{
  "padding_mode": "reflect",
  "attention": false,
  "upsampling": "nearest_conv",
  "epochs": 25.6,
  "final_lr_fraction": 0
}
Rows from block 2 of a small image inpainting model, named by matrix and row number. Rows with one number belong to one channel. Each number is 128 + 24 x the weight over its row's rms, rounded and kept within 0 to 255. All counts start at 0. Numbers have three digits each. After the name is the row's rms in percent of the matrix's.
After each channel's rows are labels from the 100 images, of 14976, where the channel reaches its highest value: "top examples" is what is common among them. Only what is clearly more common there than usual is listed. The data: photos of plants, animals and fungi (iNaturalist). In brackets: how many of the 100, against the usual share in percent.
# convs0: first 3x3 conv (model.mid.0.convs.0.weight, 288x288x3x3, each kernel summed), inputs 144-287
# convs1: second 3x3 conv (model.mid.0.convs.1.weight, 288x288x3x3, transposed, each kernel summed), outputs 144-287

convs0.214 067:109104112078121105123110123120135133137121091130115061123122154126134151126124129126115127111113196128139109121118065111141130085117129093135125118130127115155148128123143131138100128131119127126122059033116126121122119140106112116103139111124113125117122161119080106129122063101111108093116121119116105163116110117108241123128145145125139125141149189049125116128126098122121126134120136107114132127139125144129109117128128049127102
convs1.214 048:123155151141154164134138175131127098126120134140119163137127059116126150126118131124152133155125144135162129131146117149148164137144151173078121122127128145171116156148136116116120133146138146074125115149141137120139122154122125132140120130126153117145139135112148063111135128103126113142143138144116173099124101106155092138135141132147115140105126098186134157131144129149163131138148130155165115146141096144179096117137146112161085
top examples: class Aves (83 vs 55)

convs0.44 174:128132133115102131105129124131130129070130110145115119145097082118108149133132151111142144146116126147150120137122100168117121086123134138117148104131127115072109124117079126154131141126125139091132085051138123115152106134083117122145128114123139100121130147138042045084110048035100125096129108116093136135105114112114158122122144113128131118137129135080124115121175100121118119119133127113141117104112090109111108120131127051108108
convs1.44 156:149148143169162123148128178124122089125129145120133140130131104104144120125116110138148105127139145119102135130137099142133131112131130164076137110124116142200128158143156105142118129139110134098157133140143144113139146162121169127149107137117133114144135150131149094070135125132110129168149147150133154126115154125141097145115155155132136136120127119192142133135196140161164141138138145125101122125121110158150097113130144082152124
top examples: order Lepidoptera (34 vs 13.7)

convs0.286 118:142142122106142133118121115141131138093139114141131114131121100128119119138141132134131135133126153142129137139118051136136118009132124102096118103132125145168154124122128141111028131128121133090120105092151123134134137133148122134107120123124120138123130081134136145090117069138124135111123126129116121070105124094113159127124148129124142121094124164075135203123147168133042134125131116101128117110135113165098084093125125052120151
convs1.286 113:093112102133142133122137099112117155144104072125129132127152125114132117111115111134133131121127080130128116131116103133120138149094129149115124088110117107124143120145116136142175123134101106137149180178141146145133110185142080139118141115145130156146123161107137124122149136150146151173126133132154137138137130111138201136146175149140140148098139159177129187125168176151116145136133143116130147140152069121183088144128129083172072
top examples: order Lepidoptera (40 vs 13.7)

convs0.208 198:146140114160135148115141123120115193122138132108123104119123129108122139125122089135120118125134101107155129131109114139109127055137137127151166109125127141148131136127125112146120132134110143121131179080144106136143137115132184131126142129125136113143139021156104127089119069136107149083145134136146120080111138134138167139112121115121144114076117154085133150120162142125078125124136117123140110123153169137129136141128130105124173
convs1.208 172:116115118112126096099102097128144115123121032139103128139099104113111148145139141125095156111118074152116116122142126112142094147123118103129102120132113132109167099119130155123154114108139117122111141147115122137089141154126097161111161139140120146141142138144146134156124163131129131102114119123129128177150129109096171118132164149128109129153152122158104163161169123132116174153102162126158152119143060082114064113147123111135071
top examples: order Lepidoptera (32 vs 13.7)

convs0.0 185:170147140158158137138157107156131148126149170118143127137133087132135106141143104151151123151157111125155143140126098143128132106139123120117162062132130144094133119130108125114050133136120146104118149092146121137133134107108144126142115137122137109128132074145109130075126049160109135108130133135118109046118144096139148123117123112125136123085106130125130137110180137121049102122123099116124102119148151125093138098121118064116180
convs1.0 174:114115114113139116115108086121141082136127065124112121134113092113113104136142135132101137115134040137105130114119118099106101147105123114126101117122113101070147119125113127109138113104128108140134143158114129131087139153131061147102156132136110148158133130132103138154123174138141146149123108124168117137160130119109188137123174144116123125134156108165129183152191123145108160154127164115130138117149094094137096131144127128153088
top examples: order Lepidoptera (35 vs 13.7)

convs0.149 022:145134159143114117134119102145129084106133130108146158123165147133125151129135108151143131134146095118116139128092113126119148188133134100117134103142133133122120130135110126138116136136137137104169137132129119134140134092112084135111100140132131129136132144154165177152134152193143127140147126134155137161135160126127214143141074125140137132123121122118138111127182111112229135123117122166133144174105091168146100097142137132108168
convs1.149 015:140125141144112152142121142148140096101135164127122177134159029167156159127135121128134119146138095131072129142144142137165154108149140119094066176122135129147134142125096134115104125124152146057064136160144137131125144144166043150117153114142127158129129141114125152119126123032143115129114123129104134102133113126121098121144154112130138140083141066148131166141154138142165151145141134103106130122148140129138150129131125122132113
top examples: phylum Tracheophyta (25 vs 7.3); kingdom Plantae (25 vs 7.3)

convs0.157 028:146132143143114127139135109130124105105135156121150157116167164133127158118133103144146127141149107111108142121086113117100146188123130125110144154137131128150121131133120121140147139132117137107140165143116112127144126093131092129134087136120130132133130107145162170140132161190141113138149123129157159172127155125135183139138075120140134134112118075151139091119164122113217129117130120201137133190103104193155121115140136170113176
convs1.157 024:134135142146112147134123136151143104122136104126130176139141040167153155140136133122130125138118042140076127148149160146178142112165140114129069172127140145155137138126141142109091124132167139095056122160156143139115151130136065133114155126151133143124128134120157141137135132057134124104109138128095106080138121120117084115142126118128141133113143094125127148145129125126127154140129132081099133124156128101129125109123128105120110
top examples: phylum Tracheophyta (31 vs 7.3); kingdom Plantae (31 vs 7.3)

convs0.19 122:118136122117129137137156147134118093102123128130152105129129127114128125135127099138117121147130106129146125139119038150107145079118123105115118134132124116106146103138124112098107116124097119146129119120118073136131133147116086147137124137136131118137135133119187095117128143110134089175133153148142098139146116139130134141125137157142162129161121121087132041111128122110123127129098130103133137125121103173111084108138124097133118
convs1.19 136:122144114103123162163151105137113130149137185181175150118168118151152099106123153105175133134116161132165146139142147158135151137124123152119080137114146128138130160114141123128110130133118097112077148124135151117162123158163050091120104130129120141120106158106140122159134131127132134160130144127131141109107105074161123123135173101129148133177121087150174122106134121143100126108161109155127133151132147108150168148096138129159168
top examples: order Passeriformes (50 vs 24.9)

convs0.62 082:169144156197169125129132121144143129175137119132121160147114134136134117147140137146134137139132144135149127117115195132137125120140125128121173022123126173091101125133116115116138123128149134141115194121138081134115151150091049122158125145134142122130128127131122188089136137137125108101131144125121142062140169106130100130117142140121115118100121148170118081113159114139069117131119126103151109108155107122109109064118129144137107
convs1.62 092:151109120128145120145119115124139072104142092135109129126140096125138125128145126148102126128177100114116140110121100073126133137122124103097113139133125111052158123134061141148157142118145143068181185136110145149126155094153100149084159107111109149158149086150092161112108178069136132146139111130155122161137149135122171145106139134117126129112125100091128156144160132149133139132111138134137128111134080126130104133146117138116149
top examples: class Aves (91 vs 55); order Passeriformes (52 vs 24.9)

convs0.91 044:106129115125107130123103107125132111103125135123116130132112126131124097129126122115128131119103126142135125125123111125136117106141134119141109096132129124109128144126105131130111135124168129068084091152145180123128139137110091126115134133129133134127128127121094093125137087160148226146128119121093125122133116123137148132139153129127079122114142128088133160151101099158136123142138131117142137118137119079127132086129141092155078
convs1.91 033:151151141144115112126111115132127121071122090104132098145127121124131110138137131142120133121139121127121132169129118159114139107124114149115203184126128107130163123120098094153146127147130151152156091087144111133170121121144173145158120118129143133139139097130132148089123088026122080159150128148101123095124158168147105146132125134144168148129125137132141131110106142149181114132117136105166132095157125142101108096137141134106136
top examples: order Lepidoptera (31 vs 13.7)

convs0.4 149:097126128066111146135126180122135124098123138148114136122131145127129118108118123126148147131130133127109129116131115123117136178122139143142144174126130112124082176127122118160184142123114137086157162162134156112121119094138115145131129143127151124131130080126086042126133144149131137086142113124108188176117100160138126138136101108127104118086143054183120152122134070173148105141150145181105109140125134145121132104132142159133115
convs1.4 167:123122124149123127107101143139136112103123087082122108136127127145137117151134116138103116107118097128084111136129135129160143134139131084103106146130136137186137104133189128110081113145145135109078078123146108141111129079091191124154140124150126125115122132129154149095135149158124134103109140130108089115141141170105105118142082145136141139127141172085118088140114133096102145138112138069092151115141126099128107121136126080122137
top examples: class Aves (89 vs 55)

convs0.21 024:125116139113125114119093105149153105106145122108120113147121169145133137147144135145118159139126124150189131135124090159129137112134141101143133103141134145137123141134160138143119139138143149081147163112133138141135140130127154137138163138150133136130132122148081118129125061154139157108133126134115132138136130113116189140128120149122139118103143161130123142140249099139114135144112131103114135107140108107127116071131129086121089
convs1.21 015:135137156132153139150132126143126106117138139137146171143180039170142138126141131144156130155149151129078153130139152162164175110124128141088098137123132140162131144135107130121121119129120139066121113153156140136146133161140097148123126114143122149115124163106144139118121123042153136148136131128110141115115117114152091137147154135148136149074126111165135136116189156162213139137148132093138128126129106182143104109130135120148127
top examples: order Charadriiformes (27 vs 7.6)

convs0.249 211:123106125154088115114140099121110138096134118113132138107137084133114097106131099119120116135138103113102127131112158145116129143124117094109123090124132113080111104109099130109082125130124134123113070070118097133136111115096101118130117130132121126116122116143104144110106136113123113089130114124158131095114119124118092117129103112133140135153113119097133076112137124095100116104109107137081132137101150150109135161126114062074182
convs1.249 234:141162142189162136141143124125137136138113133135135169146117085090126115142131129146135124141134090139113123129151127142142132156129150178107114150131118149169132163173177132104145143139118119085109151166145132141126119170119076108116112122109126106140116172104137099113143206065093118106107129122153131151128126117091090124118139133122150121122134095198135119139213136136122151127159146132166124138117136140159113129126134153158098
top examples: phylum Arthropoda (80 vs 30.9); class Insecta (79 vs 29.2); family: Nymphalidae (35 vs 4.6)

convs0.151 027:126126139122108119132126122129126093113128116120133160116154152127119127114126103135147136130141110119100131119085105117115138232127136111128129121137132117116084136132077122147121139133133135101167117163122142122136126098118093127110107142125135122135131131153136140146135159186138135132146117128155148165129144124132198138142074117139117133115132093149137128134155094118227126126132126201119139179104109164158125123142141148113175
convs1.151 023:136130144157115138124102155144137103086127118096116165139145046158139154138135109134114114135124097126059121148143144140171158104150139103098078179128129136170135128125135126097078116130155153071031106163158121139114138122141127156134144112150133149118129143113144138095131116066142119120109126130088109093137106152114077121147119124137133140074139112130118146140132145129163146150132137070110129116146146120128124103139125103120097
top examples: kingdom Plantae (38 vs 7.3); phylum Tracheophyta (38 vs 7.3); class Magnoliopsida (29 vs 5.6)

convs0.137 124:125103111078097128125096130107125154116126123126107063103122115126142160106118083123115116110128140114096109116099085110118125069120127108131142162114118109141161122132124128112154118118101130146134099067094105121107126135179114126107132115129129157127134121122119149168134122118121093105128130132153105176118157148122113131127113132127181131113142115090133119134142163134114138135140135115118130124149166141139137114132128061137118
convs1.137 132:114152144132143147126149122138134134142113095136129157135110086116111090136128137114144137146105086145169127125175168138132137136160144137151068145130129145143106140134152159105115132140159126139125158121160117123137139140080096132091114155132147102151139080122158118165131176161115086098137133136114139110136088096156070131127119109133091124144116089129129105111077068117132111117113104156132107126106129125118124078118133111143105
top examples: class Aves (85 vs 55)

convs0.9 024:122111137120122116120094104148154099101146120110119121146123173148132131145145138143119162141128125151180133136125094161129139127132142100138124108140135142133120143133151141140125141139144148075137151115132145141138139138130148138137165137151133141131133116147080114127124073154142166109133124134115140145136123107118181141129123146123133120106144150141124149141248099140112135144111132113109135109136105109133118076131130083122087
convs1.9 014:139136154152154139147123121142126109117136127126145171143179035167141139128142126150151124148146121127063148138136155166167176111125129146102110143123129139161142142139110128111121119132128140078110115155153147147144130160142108143128128108149119152112121170103146141118126127036154141150127129127112130118119125120142089135146152134144151146069127122165135140118190171157211141136147133081137129127132115175142106101129131130141129
top examples: order Charadriiformes (27 vs 7.6)

convs0.169 125:148149152204153115127132103137132107149135127110135139150140075129127145151136125149123120122129143125159136129117171141165122092120116136129138026137127138036119107125102116134128123126132127099106160136135063140114127126080100125118136117141133128125124148134142190075141118126146106164129136126088110018146125100125109127138132154144112135101141185134128098146121163114078149146139151109137153128133121118130115080147140157124115
convs1.169 147:142117130140118127140139123121139070083124143152109134113122112110143124112131132130132134137157096129140119109139123095093135155118141150102133130124127109087132141140074154172197160127127134050188159103108127124160114118164065133120141116108128139143134094131072144118132189053118046143125112117164163167127148132107153125120139104118133131125129076153135140131113123143100113118119133164128127126108123132138141155129120155110150
top examples: class Aves (88 vs 55); order Accipitriformes (28 vs 3.9)

convs0.153 159:125134144128108159126132099138136110131141140174133188147136161154127102140145166118161148165105113156132139137134214151122129090148140126132112057122129154123122132131152144082128125125162135125127144169140162151117147158132080122101110136159145142148141101125075177167148121156145179143137153128143149095153144105150097134122146105121106113136116098128122112105119144136068106124129106125127099114128110131105110115109123176137100
convs1.153 180:161116115144167095148131143118120107107150100119142088115143167105130125122140110159087095103182118083084153110119124102118121157108098103104156136134123117084173124131115131149117140118106126095151176123103148151131154124133177139139135126100102144145133144161107159080105141114125187144147130134181101141121163168112184148087134148111163120135106159074142124131166152147156141099102139110115139114112120156120136124132114106099184
top examples: class Aves (95 vs 55); phylum Chordata (95 vs 60.8)

convs0.82 048:119103128117133120128100119124128122112120136099120090120117113129139149126119125132108107110114170118138112106115119102125133091145125136145137046134127139099143119135131116144152127125147132092103135109116093126117137110113134124141168112118112131106116159129143144112133099214132156136115129121079105111119144118123114122128104155121128122122135171125123086161144142127090141133111133110102147136137150104145135079123122091111115
convs1.82 048:130143136120115119121139118140131100089120196126128143137118067118131103132125135120124138133129045136126134151168144138104125118136128151106133175132142126160126158120135143169187133134141129048165071115147157113158136138137066144122112146129142116155138102129115123108128162000116092133151137136130170114139128118138059141128118117130123133116123080169138134109116094144136108130128125133186124108150097147103115100121144166138120
top examples: order Accipitriformes (27 vs 3.9)