A small image inpainting model, trained from scratch.
Training: ademamix at rate 0.00185, 31200 steps, batches of 128.
Data: 155796 training examples, 25.6 epochs.
Rows from block 2, named by matrix and row number. Rows with one number belong to one channel. Each number is 128 + 32 x the weight over the matrix's rms, rounded and kept within 0 to 255. All counts start at 0.
# convs0: first 3x3 conv (model.mid.0.convs.0.weight, 288x288x3x3), inputs 192-199, a 3x3 kernel for each
# convs1: second 3x3 conv (model.mid.0.convs.1.weight, 288x288x3x3, transposed), outputs 192-199, a 3x3 kernel for each
convs0.189 [169 148 127  90 112 115  68 103  83 132 142 131 132 133 124 135 132 126 127 129 126 126 128 128 128 129 125 119 135 133 142 144 159 154 138 147 159 112 124 120  61  75  77  31  87 153 143 127 139 143 130 140 120 105 115 123 138 108 120 148 120 124 139 134 129 133 128 123 128 130 121 123]
convs1.189 [122 128 127 122 136 151 166 168 148 120 124 136 130 116 120 132 120 115 117 128 135 126 130 133 134 135 136 134 112 131 137 124 144 124 109 101 141 124 101 134 118 130 138 120  98 161 166 118 139 137  98 132 139 122 116 120 136 122 145 161 118 141 181 151 143 143 125 120 125 106 115 121]
convs0.190 [121 123 128 125 123 126 129 126 127 128 129 128 130 130 129 130 130 128 129 128 129 129 129 129 130 130 129 134 132 130 132 129 128 130 130 129 128 136 135 121 126 127 121 120 124 134 127 130 145 135 134 148 138 138 130 129 128 133 132 132 133 132 132 125 126 126 127 127 128 128 129 129]
convs1.190 [138 140 136 141 136 130 138 136 129 131 130 127 129 128 127 127 129 129 130 129 129 129 130 129 129 130 130 129 129 133 129 131 133 126 129 134 131 131 135 132 134 139 129 132 139 129 129 121 131 127 119 133 131 122 130 130 133 128 129 132 128 129 128 129 129 131 128 128 131 127 128 131]
convs0.191 [121 130 139 117 119 129 122 126 127 129 129 129 130 130 130 130 130 128 129 129 129 129 129 130 130 129 130 141 133 129 136 128 125 125 125 125 133 144 142 116 127 128 108 125 129 140 132 136 144 139 135 165 143 138 130 128 127 132 130 132 134 130 129 126 126 124 128 126 126 129 126 128]
convs1.191 [146 139 130 136 129 121 124 128 124 130 131 125 125 127 129 127 127 131 129 127 127 129 129 128 129 130 128 123 133 134 126 129 136 123 125 138 137 136 138 136 133 136 119 125 137 129 128 119 131 128 117 133 130 121 133 133 134 125 128 129 128 129 127 131 129 130 129 130 131 127 128 128]
convs0.192 [ 24  44  46  11 162 156 219 254 148 123 123 127 136 121 127 125 117 116 128 122 124 136 124 123 132 119 125 127 134 111 143 145 132  98 121 133  69   0  47 154 227 145 233 255 255  16  39 104   4  76 115  84   0  82 159 147 148 163 111  95 121  88 106 155 144 142 163 130 125 112  89 116]
convs1.192 [133 176 168 188 132 128   7  21 106 106 113 125  95 151 140 126 163 151 160 141 136 150 134 169 168 149 165 149 164 149 145 131 118 154 120 110 138 104  79 255 125  45 205  25   8  87 119 157 119 157 184 159 153 181 131 109 121 147 161 135 133 188 138 112 129 127  98 139 126 126 137  95]
convs0.193 [115 125 129 118 119 124 120 119 124 128 129 128 130 130 129 131 130 129 129 128 129 129 129 129 130 130 130 133 132 131 132 130 130 132 130 130 129 137 137 123 129 126 115 122 123 135 130 132 144 137 136 150 137 135 129 128 128 134 132 131 134 132 132 125 126 125 127 127 127 128 128 129]
convs1.193 [139 139 137 138 134 130 135 131 128 130 129 128 129 130 129 128 130 130 129 129 129 129 130 128 128 129 128 127 128 131 128 131 136 127 128 131 130 129 140 132 129 136 127 128 129 131 130 124 129 128 121 127 128 123 130 131 132 131 130 130 130 129 130 128 128 128 127 127 129 127 127 129]
convs0.194 [ 94  63 154  59 104 112 100 131 154 133 128 142 132 140 146 138 140 134 141 133 139 139 127 133 134 128 127 115 151 153 126 136 103 103 128 113  87 113 133  94 107 123  63 138 162 137 102 140 126  45  58 167 115  86 149 129 138 189 161 160 167 161 134 125 121  96 145 158 146 136 127 132]
convs1.194 [222 172 141 126 104 157 106 100 118 149 119 121 111 132 168 126 132 123 122 149 150 136 124 115 126 126 120 162 120  86 142 136 173 127 145 201 189 118 116 170  91 156 149 116 177 127 119 132  95 114 152  96 103  91 135 126 114 148 102  25 161 128 101 131 105 107 152 151 133 167 142 113]
convs0.195 [142 142 156  88  70 135 105  37 112 122 130 132 111 122 132 120 127 124 138 134 132 123 121 120 123 123 125 126 136 156 131 122 116 130 125 111  81  92  78 157 134  98 186 189 191 221 170 190  18  40 197  24   9 125 122 135 154  96 125 134 130 130 147 114 147 142 114 137 148 139 141 131]
convs1.195 [108 160 188  48  89 152 159 173 166 132 127  82 118 177 166 109 164 190 144 143 138 166 159 126 144 139 106 124 112 112 144 119 105 155 190 184 112 115 143  89 116  80  63 141 107 110 108  60  78 130 123 114 168 143 145 184 204 161 146 180 114  56  77 152 116  83 115  95  82  67  86 150]
convs0.196 [133  99  98 115 132 154 235 153 106 133 127 128 124 126 132 123 122 120 129 128 132 126 125 132 122 125 132 140 107 120 140 113 102 115 107 101  75 108 161  98 138 159 218 183 134 128 106  97 117 108 103 148  86  79 135 151 142 103 131 136 111 114 130 137 141 148 126 123 120 107 117 115]
convs1.196 [102 117 103 140 120  84  93 100 106 129 123 114 124 123 128 157 137 139 117 116 128 129 133 131 148 147 128 131 150 123 138 150 119 162 131 136 113 126 105 154 151  97 148  99 125 125 120 108 129 149 135 161 186 162 132 151 151 121 120 137  82 105 107 134 133 129 130 137 156  89 116 146]
convs0.197 [106 135 131 255 255 117 255 139  67 124 135 128 125 124 129 115 121 138 128 130 129 129 124 127 115 119 124 137 109 102  92  73 120  98 103 147  43 114 148 135 200 139 250   0  14 140  87  56 255 184  33 188  79 127 147 160 144 131 135 164 102 105 135 139 133 143 102 111 141  90 118 132]
convs1.197 [ 13  67 127 255 248 128 255 186 114 137 133 127 110 113 154 132 149 150 174 162 143 128 141 151 122 152 149 108 173 167 145 179 170 175 184 172  91 176 135 202 255 142 254 244 156  86  73  73 123 128  85 168 140  82 127 110 155  48  85 156  67 138 184 102 114 170  87 104 179 113 139 176]
convs0.198 [110 119 138 114 112 126 123 114 144 121 129 129 126 135 134 131 133 129 126 127 129 129 129 132 131 131 133 131 134 138 137 130 133 123 128 132 153 125 114 129 151 128 111 150 137 153 144 141 137 124 136 157 104 108 133 123 114 140 131 127 136 125 135 123 128 127 135 128 128 135 130 132]
convs1.198 [151 152 153 135 122 126 121 114 135 130 126 124 126 133 141 122 135 145 130 130 125 137 132 128 137 130 126 125 138 151 122 127 130 122 134 137 138 146 148 124 120  98 126 116  92 140 118 104 135 128 124 124 132 140 133 141 157 136 132 143 144 121 100 137 132 131 128 131 134 127 132 141]
convs0.199 [126 121 118 129 124 131 141 129 127 125 127 128 127 129 130 128 130 131 128 129 129 130 131 130 130 130 130 130 129 124 129 128 124 129 131 125 129 123 121 116 128 127 126 136 137 119 124 126 128 120 121 127 116 119 130 130 129 137 134 129 134 131 127 126 124 126 129 127 127 128 127 127]
convs1.199 [139 143 143 151 143 141 140 138 144 129 127 127 128 134 134 128 132 133 130 130 129 128 128 129 130 130 130 133 129 132 138 132 129 138 135 135 139 135 137 142 127 125 132 125 127 123 128 130 129 133 131 130 134 134 131 132 133 130 130 130 130 130 128 130 129 130 132 132 130 129 131 130]
convs0.200 [131 118 120 138 126 134 134 138 145 128 131 130 129 132 130 130 132 129 129 130 131 129 131 130 129 131 130 129 131 126 132 128 121 130 133 124 131 136 125 124 124 123 128 110 117 119 114 116 129 124 122 124 126 127 132 128 126 135 132 130 134 131 127 125 126 127 127 127 127 128 127 127]
convs1.200 [139 138 141 142 142 138 140 150 145 131 127 124 128 131 130 126 131 130 130 130 129 129 131 130 128 132 131 129 126 134 135 133 136 132 137 141 134 131 136 142 135 140 134 140 152 128 131 128 126 132 129 131 136 129 131 131 133 132 129 131 132 130 129 129 129 131 132 130 133 131 128 132]
convs0.201 [119 126 130 117 117 123 124 126 124 128 129 128 131 131 129 131 130 129 128 129 128 129 129 129 130 130 130 134 132 132 135 130 131 132 129 131 130 136 137 122 129 126 113 127 123 138 130 132 142 135 134 157 143 134 129 128 129 132 132 133 135 133 133 126 126 125 128 128 128 128 128 129]
convs1.201 [146 141 137 137 134 130 138 133 128 129 128 128 129 128 129 129 129 130 128 130 129 128 130 130 128 131 130 127 126 133 127 128 137 124 125 133 134 129 136 127 124 135 124 125 127 133 131 121 132 127 117 132 129 121 128 132 133 128 129 131 131 130 130 129 128 129 129 127 129 127 126 127]
convs0.202 [163 160  44 175  85 196  72 159  59 133 120 122 117 108 138  86 117 146 129 123 131 126 129 130 123 130 130 123  75 106 123 127 100 103 154 101 124  99  78  89  45 169  15 171  67 146  78  96 134 108  93 132 103  98  90  97 126  60 112 167  64 131 136 121  94 129  83 135 168  62 130 164]
convs1.202 [141 142 127 161 111 114 133 151 117 118 157 159 146 141 110 195 123 139 110 125 129 122 152 122 120 148 133 120  87 133 215 155 168 215 115 169 115  72 135 189 145 204  84  74 140  98 161 141 145 160  53 223 172  76 154 154 135 101  47 111   8  92 127 111 131 122  72  83 134  40  65  98]
convs0.203 [ 73   1 112  53  13 134  50 144 196 130 104 137 122 120 134 126 128 120 148 138 132 134 129 124 123 122 129 177 112 158 212 134  88 185 104 105 105 105 100 113 128 181 222 250 255 103  58  67  15  68  59 108 126  75 107 136 119 112 140 143 113 124 157  93 142 109 121 158 116 142 116 115]
convs1.203 [156 128 126  63  75 107   0  84 135 109 142 104 159 166 169 172 167 156 125 136 120 122 145 115 147 122 100 125 136 110 174 123 101 145 123 142 131  59 102 119  51  73  27  38 123  97  49 149 169 124 212 156 173 194  87 111 106  80 101  64 144 103  57 101  90  93 102 132 125 106 138 144]
convs0.204 [ 25  33 116  87  70  99  95 115 120 140 123 121 136 126 122 140 124 121 130 120 121 133 121 124 131 126 129 138 109  99  71  95 107 102  79  96 153 208 146 124 160 106 126 101  52  84 118 179 155 102 163 195 173 191 151  99  68 171 120  59 156 110  80 138 136 106 126 135 116 142 151 140]
convs1.204 [168 104 100 116 128  99  80  98 110 181 131 118 126 138 107 105 126 116 161 145 125 148 127 122 129 121 128 120  91 103  96 130 138 106 113 111 114 120 120 144 132 143 121  94 110 119 135 121  70 138 122 101 137 125 204 137 108 246 168 100 155 141 135 114 123 127 154 125 116 179 158 122]
convs0.205 [123 130 133 124 123 122 126 125 125 127 129 127 130 131 129 130 131 129 128 128 128 129 129 129 129 130 130 134 130 128 131 130 130 131 130 131 128 134 138 125 131 123 119 121 110 139 129 132 145 136 135 148 139 138 129 127 127 133 131 132 135 132 132 125 127 126 127 127 128 127 129 130]
convs1.205 [137 135 133 141 134 130 141 132 127 131 129 127 129 128 128 127 130 132 131 132 129 131 131 129 130 131 129 125 127 136 128 129 135 126 126 129 129 131 138 130 132 136 127 126 122 133 131 118 130 128 118 131 130 123 129 129 131 129 131 133 127 127 128 130 128 129 127 126 128 124 127 128]
convs0.206 [ 85 132 136  72 109  32  55 111   0 177 152 116 153 148 131 115 109 130 145 134 131 141 126 113 129 120 110 159 164 153 124 154 200 112 114 182 125  68 169 104  16  42 119  80  25 172 197 138 186 201 152 183 111 137 166 146 133 130 114 115  99 118 104 125 123 127 121 121 129  87 112 161]
convs1.206 [106 100  88 128  96 124 115 105 120 147 128 144 145 129 124 110 100  77 127 146 151 137 134 122 142 124 119 151  58  79 122 122 111 106 145 110  57   7  72  69  49  82 166 117  90 146 184 173 115 159 154  92 101 120 103 108 163 172 142 125 169 173 163 124 124 152 123 126 153 144 137 156]
convs0.207 [119 123 129 119 118 122 123 122 125 128 129 129 130 130 129 130 130 129 129 128 129 129 129 129 130 130 129 134 131 132 133 130 130 132 129 130 129 138 137 122 131 126 116 125 122 137 128 132 142 134 136 153 140 138 129 127 127 132 131 131 134 133 132 125 126 126 127 128 128 128 128 129]
convs1.207 [140 139 135 136 133 129 137 135 130 129 129 128 128 128 128 128 130 130 129 129 129 130 131 129 129 130 130 126 128 133 128 129 134 124 126 131 131 131 138 130 129 137 123 126 135 130 129 123 130 126 121 132 130 124 129 130 131 128 128 129 130 130 130 129 129 130 127 126 129 126 126 127]
convs0.208 [ 37  37 160  53  81 208  98  86 149 104 137 144 125 130 121  91 136 124 118 135 140 107 126 125 117 130 138 125 144 160 180 130 105 169 153 147 153 133 201 174   8 153 144 145 255 135 106 117  64 159 187 111 196 111 165 127 161 114 119 126 137 144 156 106 117 143 131 103 109 140 137 152]
convs1.208 [131 189 179  74 119 127  34 105 112 145 140  98 126 121 118 163 116 172  81  59  94 127 119 106 139 147 120 161 186 197 126 127 103 121  66 102 101 160 181  89  95 141  21  73  91 143 131  93 179 182 204 167 216 250  33 128 179  63 103 108 105  93  40 112 103  83 139 149 132 110 102 128]
convs0.209 [ 88 107 150 156 146 167 188 134 187 129 143 141 120 131 117 108 136 111 137 142 138 123 125 125 120 126 133 147 160 119 152 135  60  94 121  84  32  82 117  94 137 168 192 133 223 125 113 116 119  70  88  95 140 114 159 142 154 110 116 138 113  99 108 135 150 144 133 119 112 101  84 108]
convs1.209 [122 114 114 166 116 123 108 115 105 128 129  87 128 139 123 153 155 150 109 136 148 120 154 139 138 143 136 169 124  74 167 125 111 169 149 166 141  98  82 176 104  75 167 133 101 128 131 135 143 160 177 164 186 177 123 138 152 109 123 138 102 126 114 144 138 144 120 129 146 110 125 129]
convs0.210 [127 131 138 124 116 122 116 117 120 127 130 129 130 131 131 131 130 129 128 128 128 129 129 130 129 129 129 130 132 135 129 129 133 129 130 130 132 133 137 134 140 119 119 120 112 146 135 139 148 138 145 148 134 136 128 126 125 131 129 132 131 131 134 124 126 126 127 127 127 127 129 129]
convs1.210 [136 139 142 130 129 130 138 129 123 130 128 126 129 130 130 125 133 136 131 129 128 133 131 127 131 130 128 124 129 138 124 131 139 124 133 134 124 135 148 121 132 139 128 133 125 135 126 112 127 121 113 126 127 124 126 131 135 133 132 135 129 124 128 132 129 130 127 124 128 123 124 130]