Rows from block 3 of a small image inpainting model, named by matrix and row number. Rows with one number belong to one channel. Each number is 128 + 24 x the weight over its row's rms, rounded and kept within 0 to 255. All counts start at 0. Numbers have three digits each.
After each channel's rows are labels from the 100 images, of 14976, where the channel reaches its highest value: "responds to" is what is common among them. Only what is clearly more common there than usual is listed. The data: photos of plants, animals and fungi (iNaturalist).
# convs0: first 3x3 conv (model.mid.1.convs.0.weight, 288x288x3x3, each kernel summed), inputs 174-231
# convs1: second 3x3 conv (model.mid.1.convs.1.weight, 288x288x3x3, transposed, each kernel summed), outputs 174-231

convs0.237:129131132119084131106096092109098132116125144110128138124131123124110125142148132116131080138126110139134181170152127117127102138119128190118111102127118129126130127141131126
convs1.237:126137082147094143166152157157149117121114118124119095141128146123101155119103130151142145126132131125096103111135152141148149143153103110144110137137171123142153144115134142
responds to: order Lepidoptera

convs0.258:125124202131142130122106088117114128121115142122109151118134135118125127143137156127149107137130115133124175151124131134130114131132111215115131121130133131119146138111136113
convs1.258:132145110143080151162144154158152128101103111125128094133123139126109143124103121141147133115130121130078104098132160130140151142149116099147109135129164116146140136125128148
responds to: order Lepidoptera

convs0.221:134122160122111126111104097110101130127123146097109139143132122108129108135140118132136089138124119136143202147147136128124101121120124185119103105120124126119130127129124123
convs1.221:124146111143087144168133154157148124104096109115132089131123149122098142110090104133160131111135118136090101088130150117142157139140110114146114142127174113149136138108139142
responds to: order Lepidoptera

convs0.26:124126181114084136127128155138124095112124107089122135088117116145138140148113160132088116119125136128112064175132103155142110152123135123100161099131152135134143131121129135
convs1.26:104159101110127132115123141097106087133105118093153139114139143100045153127108063141186155148129122134161185091093102147116136143119117118140112164150117120141162146119174084
responds to: class Aves

convs0.98:143119233131255131146116108130133120124122124145101145113145138114144127112117108110112056120125110148150105123158124119125116103110116160104138104114102124103112124109126141
convs1.98:123147141134144122121114163138112132128088117123140131128129133130086115123106084125202195143120102146144173072045111102111157108134168075146105158128150129157095136155147098
responds to: class Aves

convs0.178:139115122132108130114126111126126136141126138122123084152116126113163117144126131131099090127121126122020115122164177141128102117096137130143138098113117122114116126069113120
convs1.178:088116119121107110141100148139142115131116109111127158103123132119111153081122141100128125102141128118168138105104100109136125129106102189111162152117149107126112124138142154
responds to: class Aves

convs0.281:133124216135138134118109091123110131120121141128148144158127130124152134142135158129115098136129123130088144147106158135146115124129101190113120112121129131113144135105125110
convs1.281:119134085147091123145136145147158128117108123134116102137126128130118155108125133142136155118126126130114125119123138116137133133148121099148118164121169114149124134155127153
responds to: order Lepidoptera

convs0.218:135122137129120121119119103118115132126122150104080111135132126112105119137137125148146118140130126136113181127136130141125105121121116174123108121125146133128141135139130116
convs1.218:124153137136089151167125144154152118102103096111144106130128143131106132099084114115154104104131120140083100084124147094149150149123098147145116129127160109132131141093149150
responds to: order Lepidoptera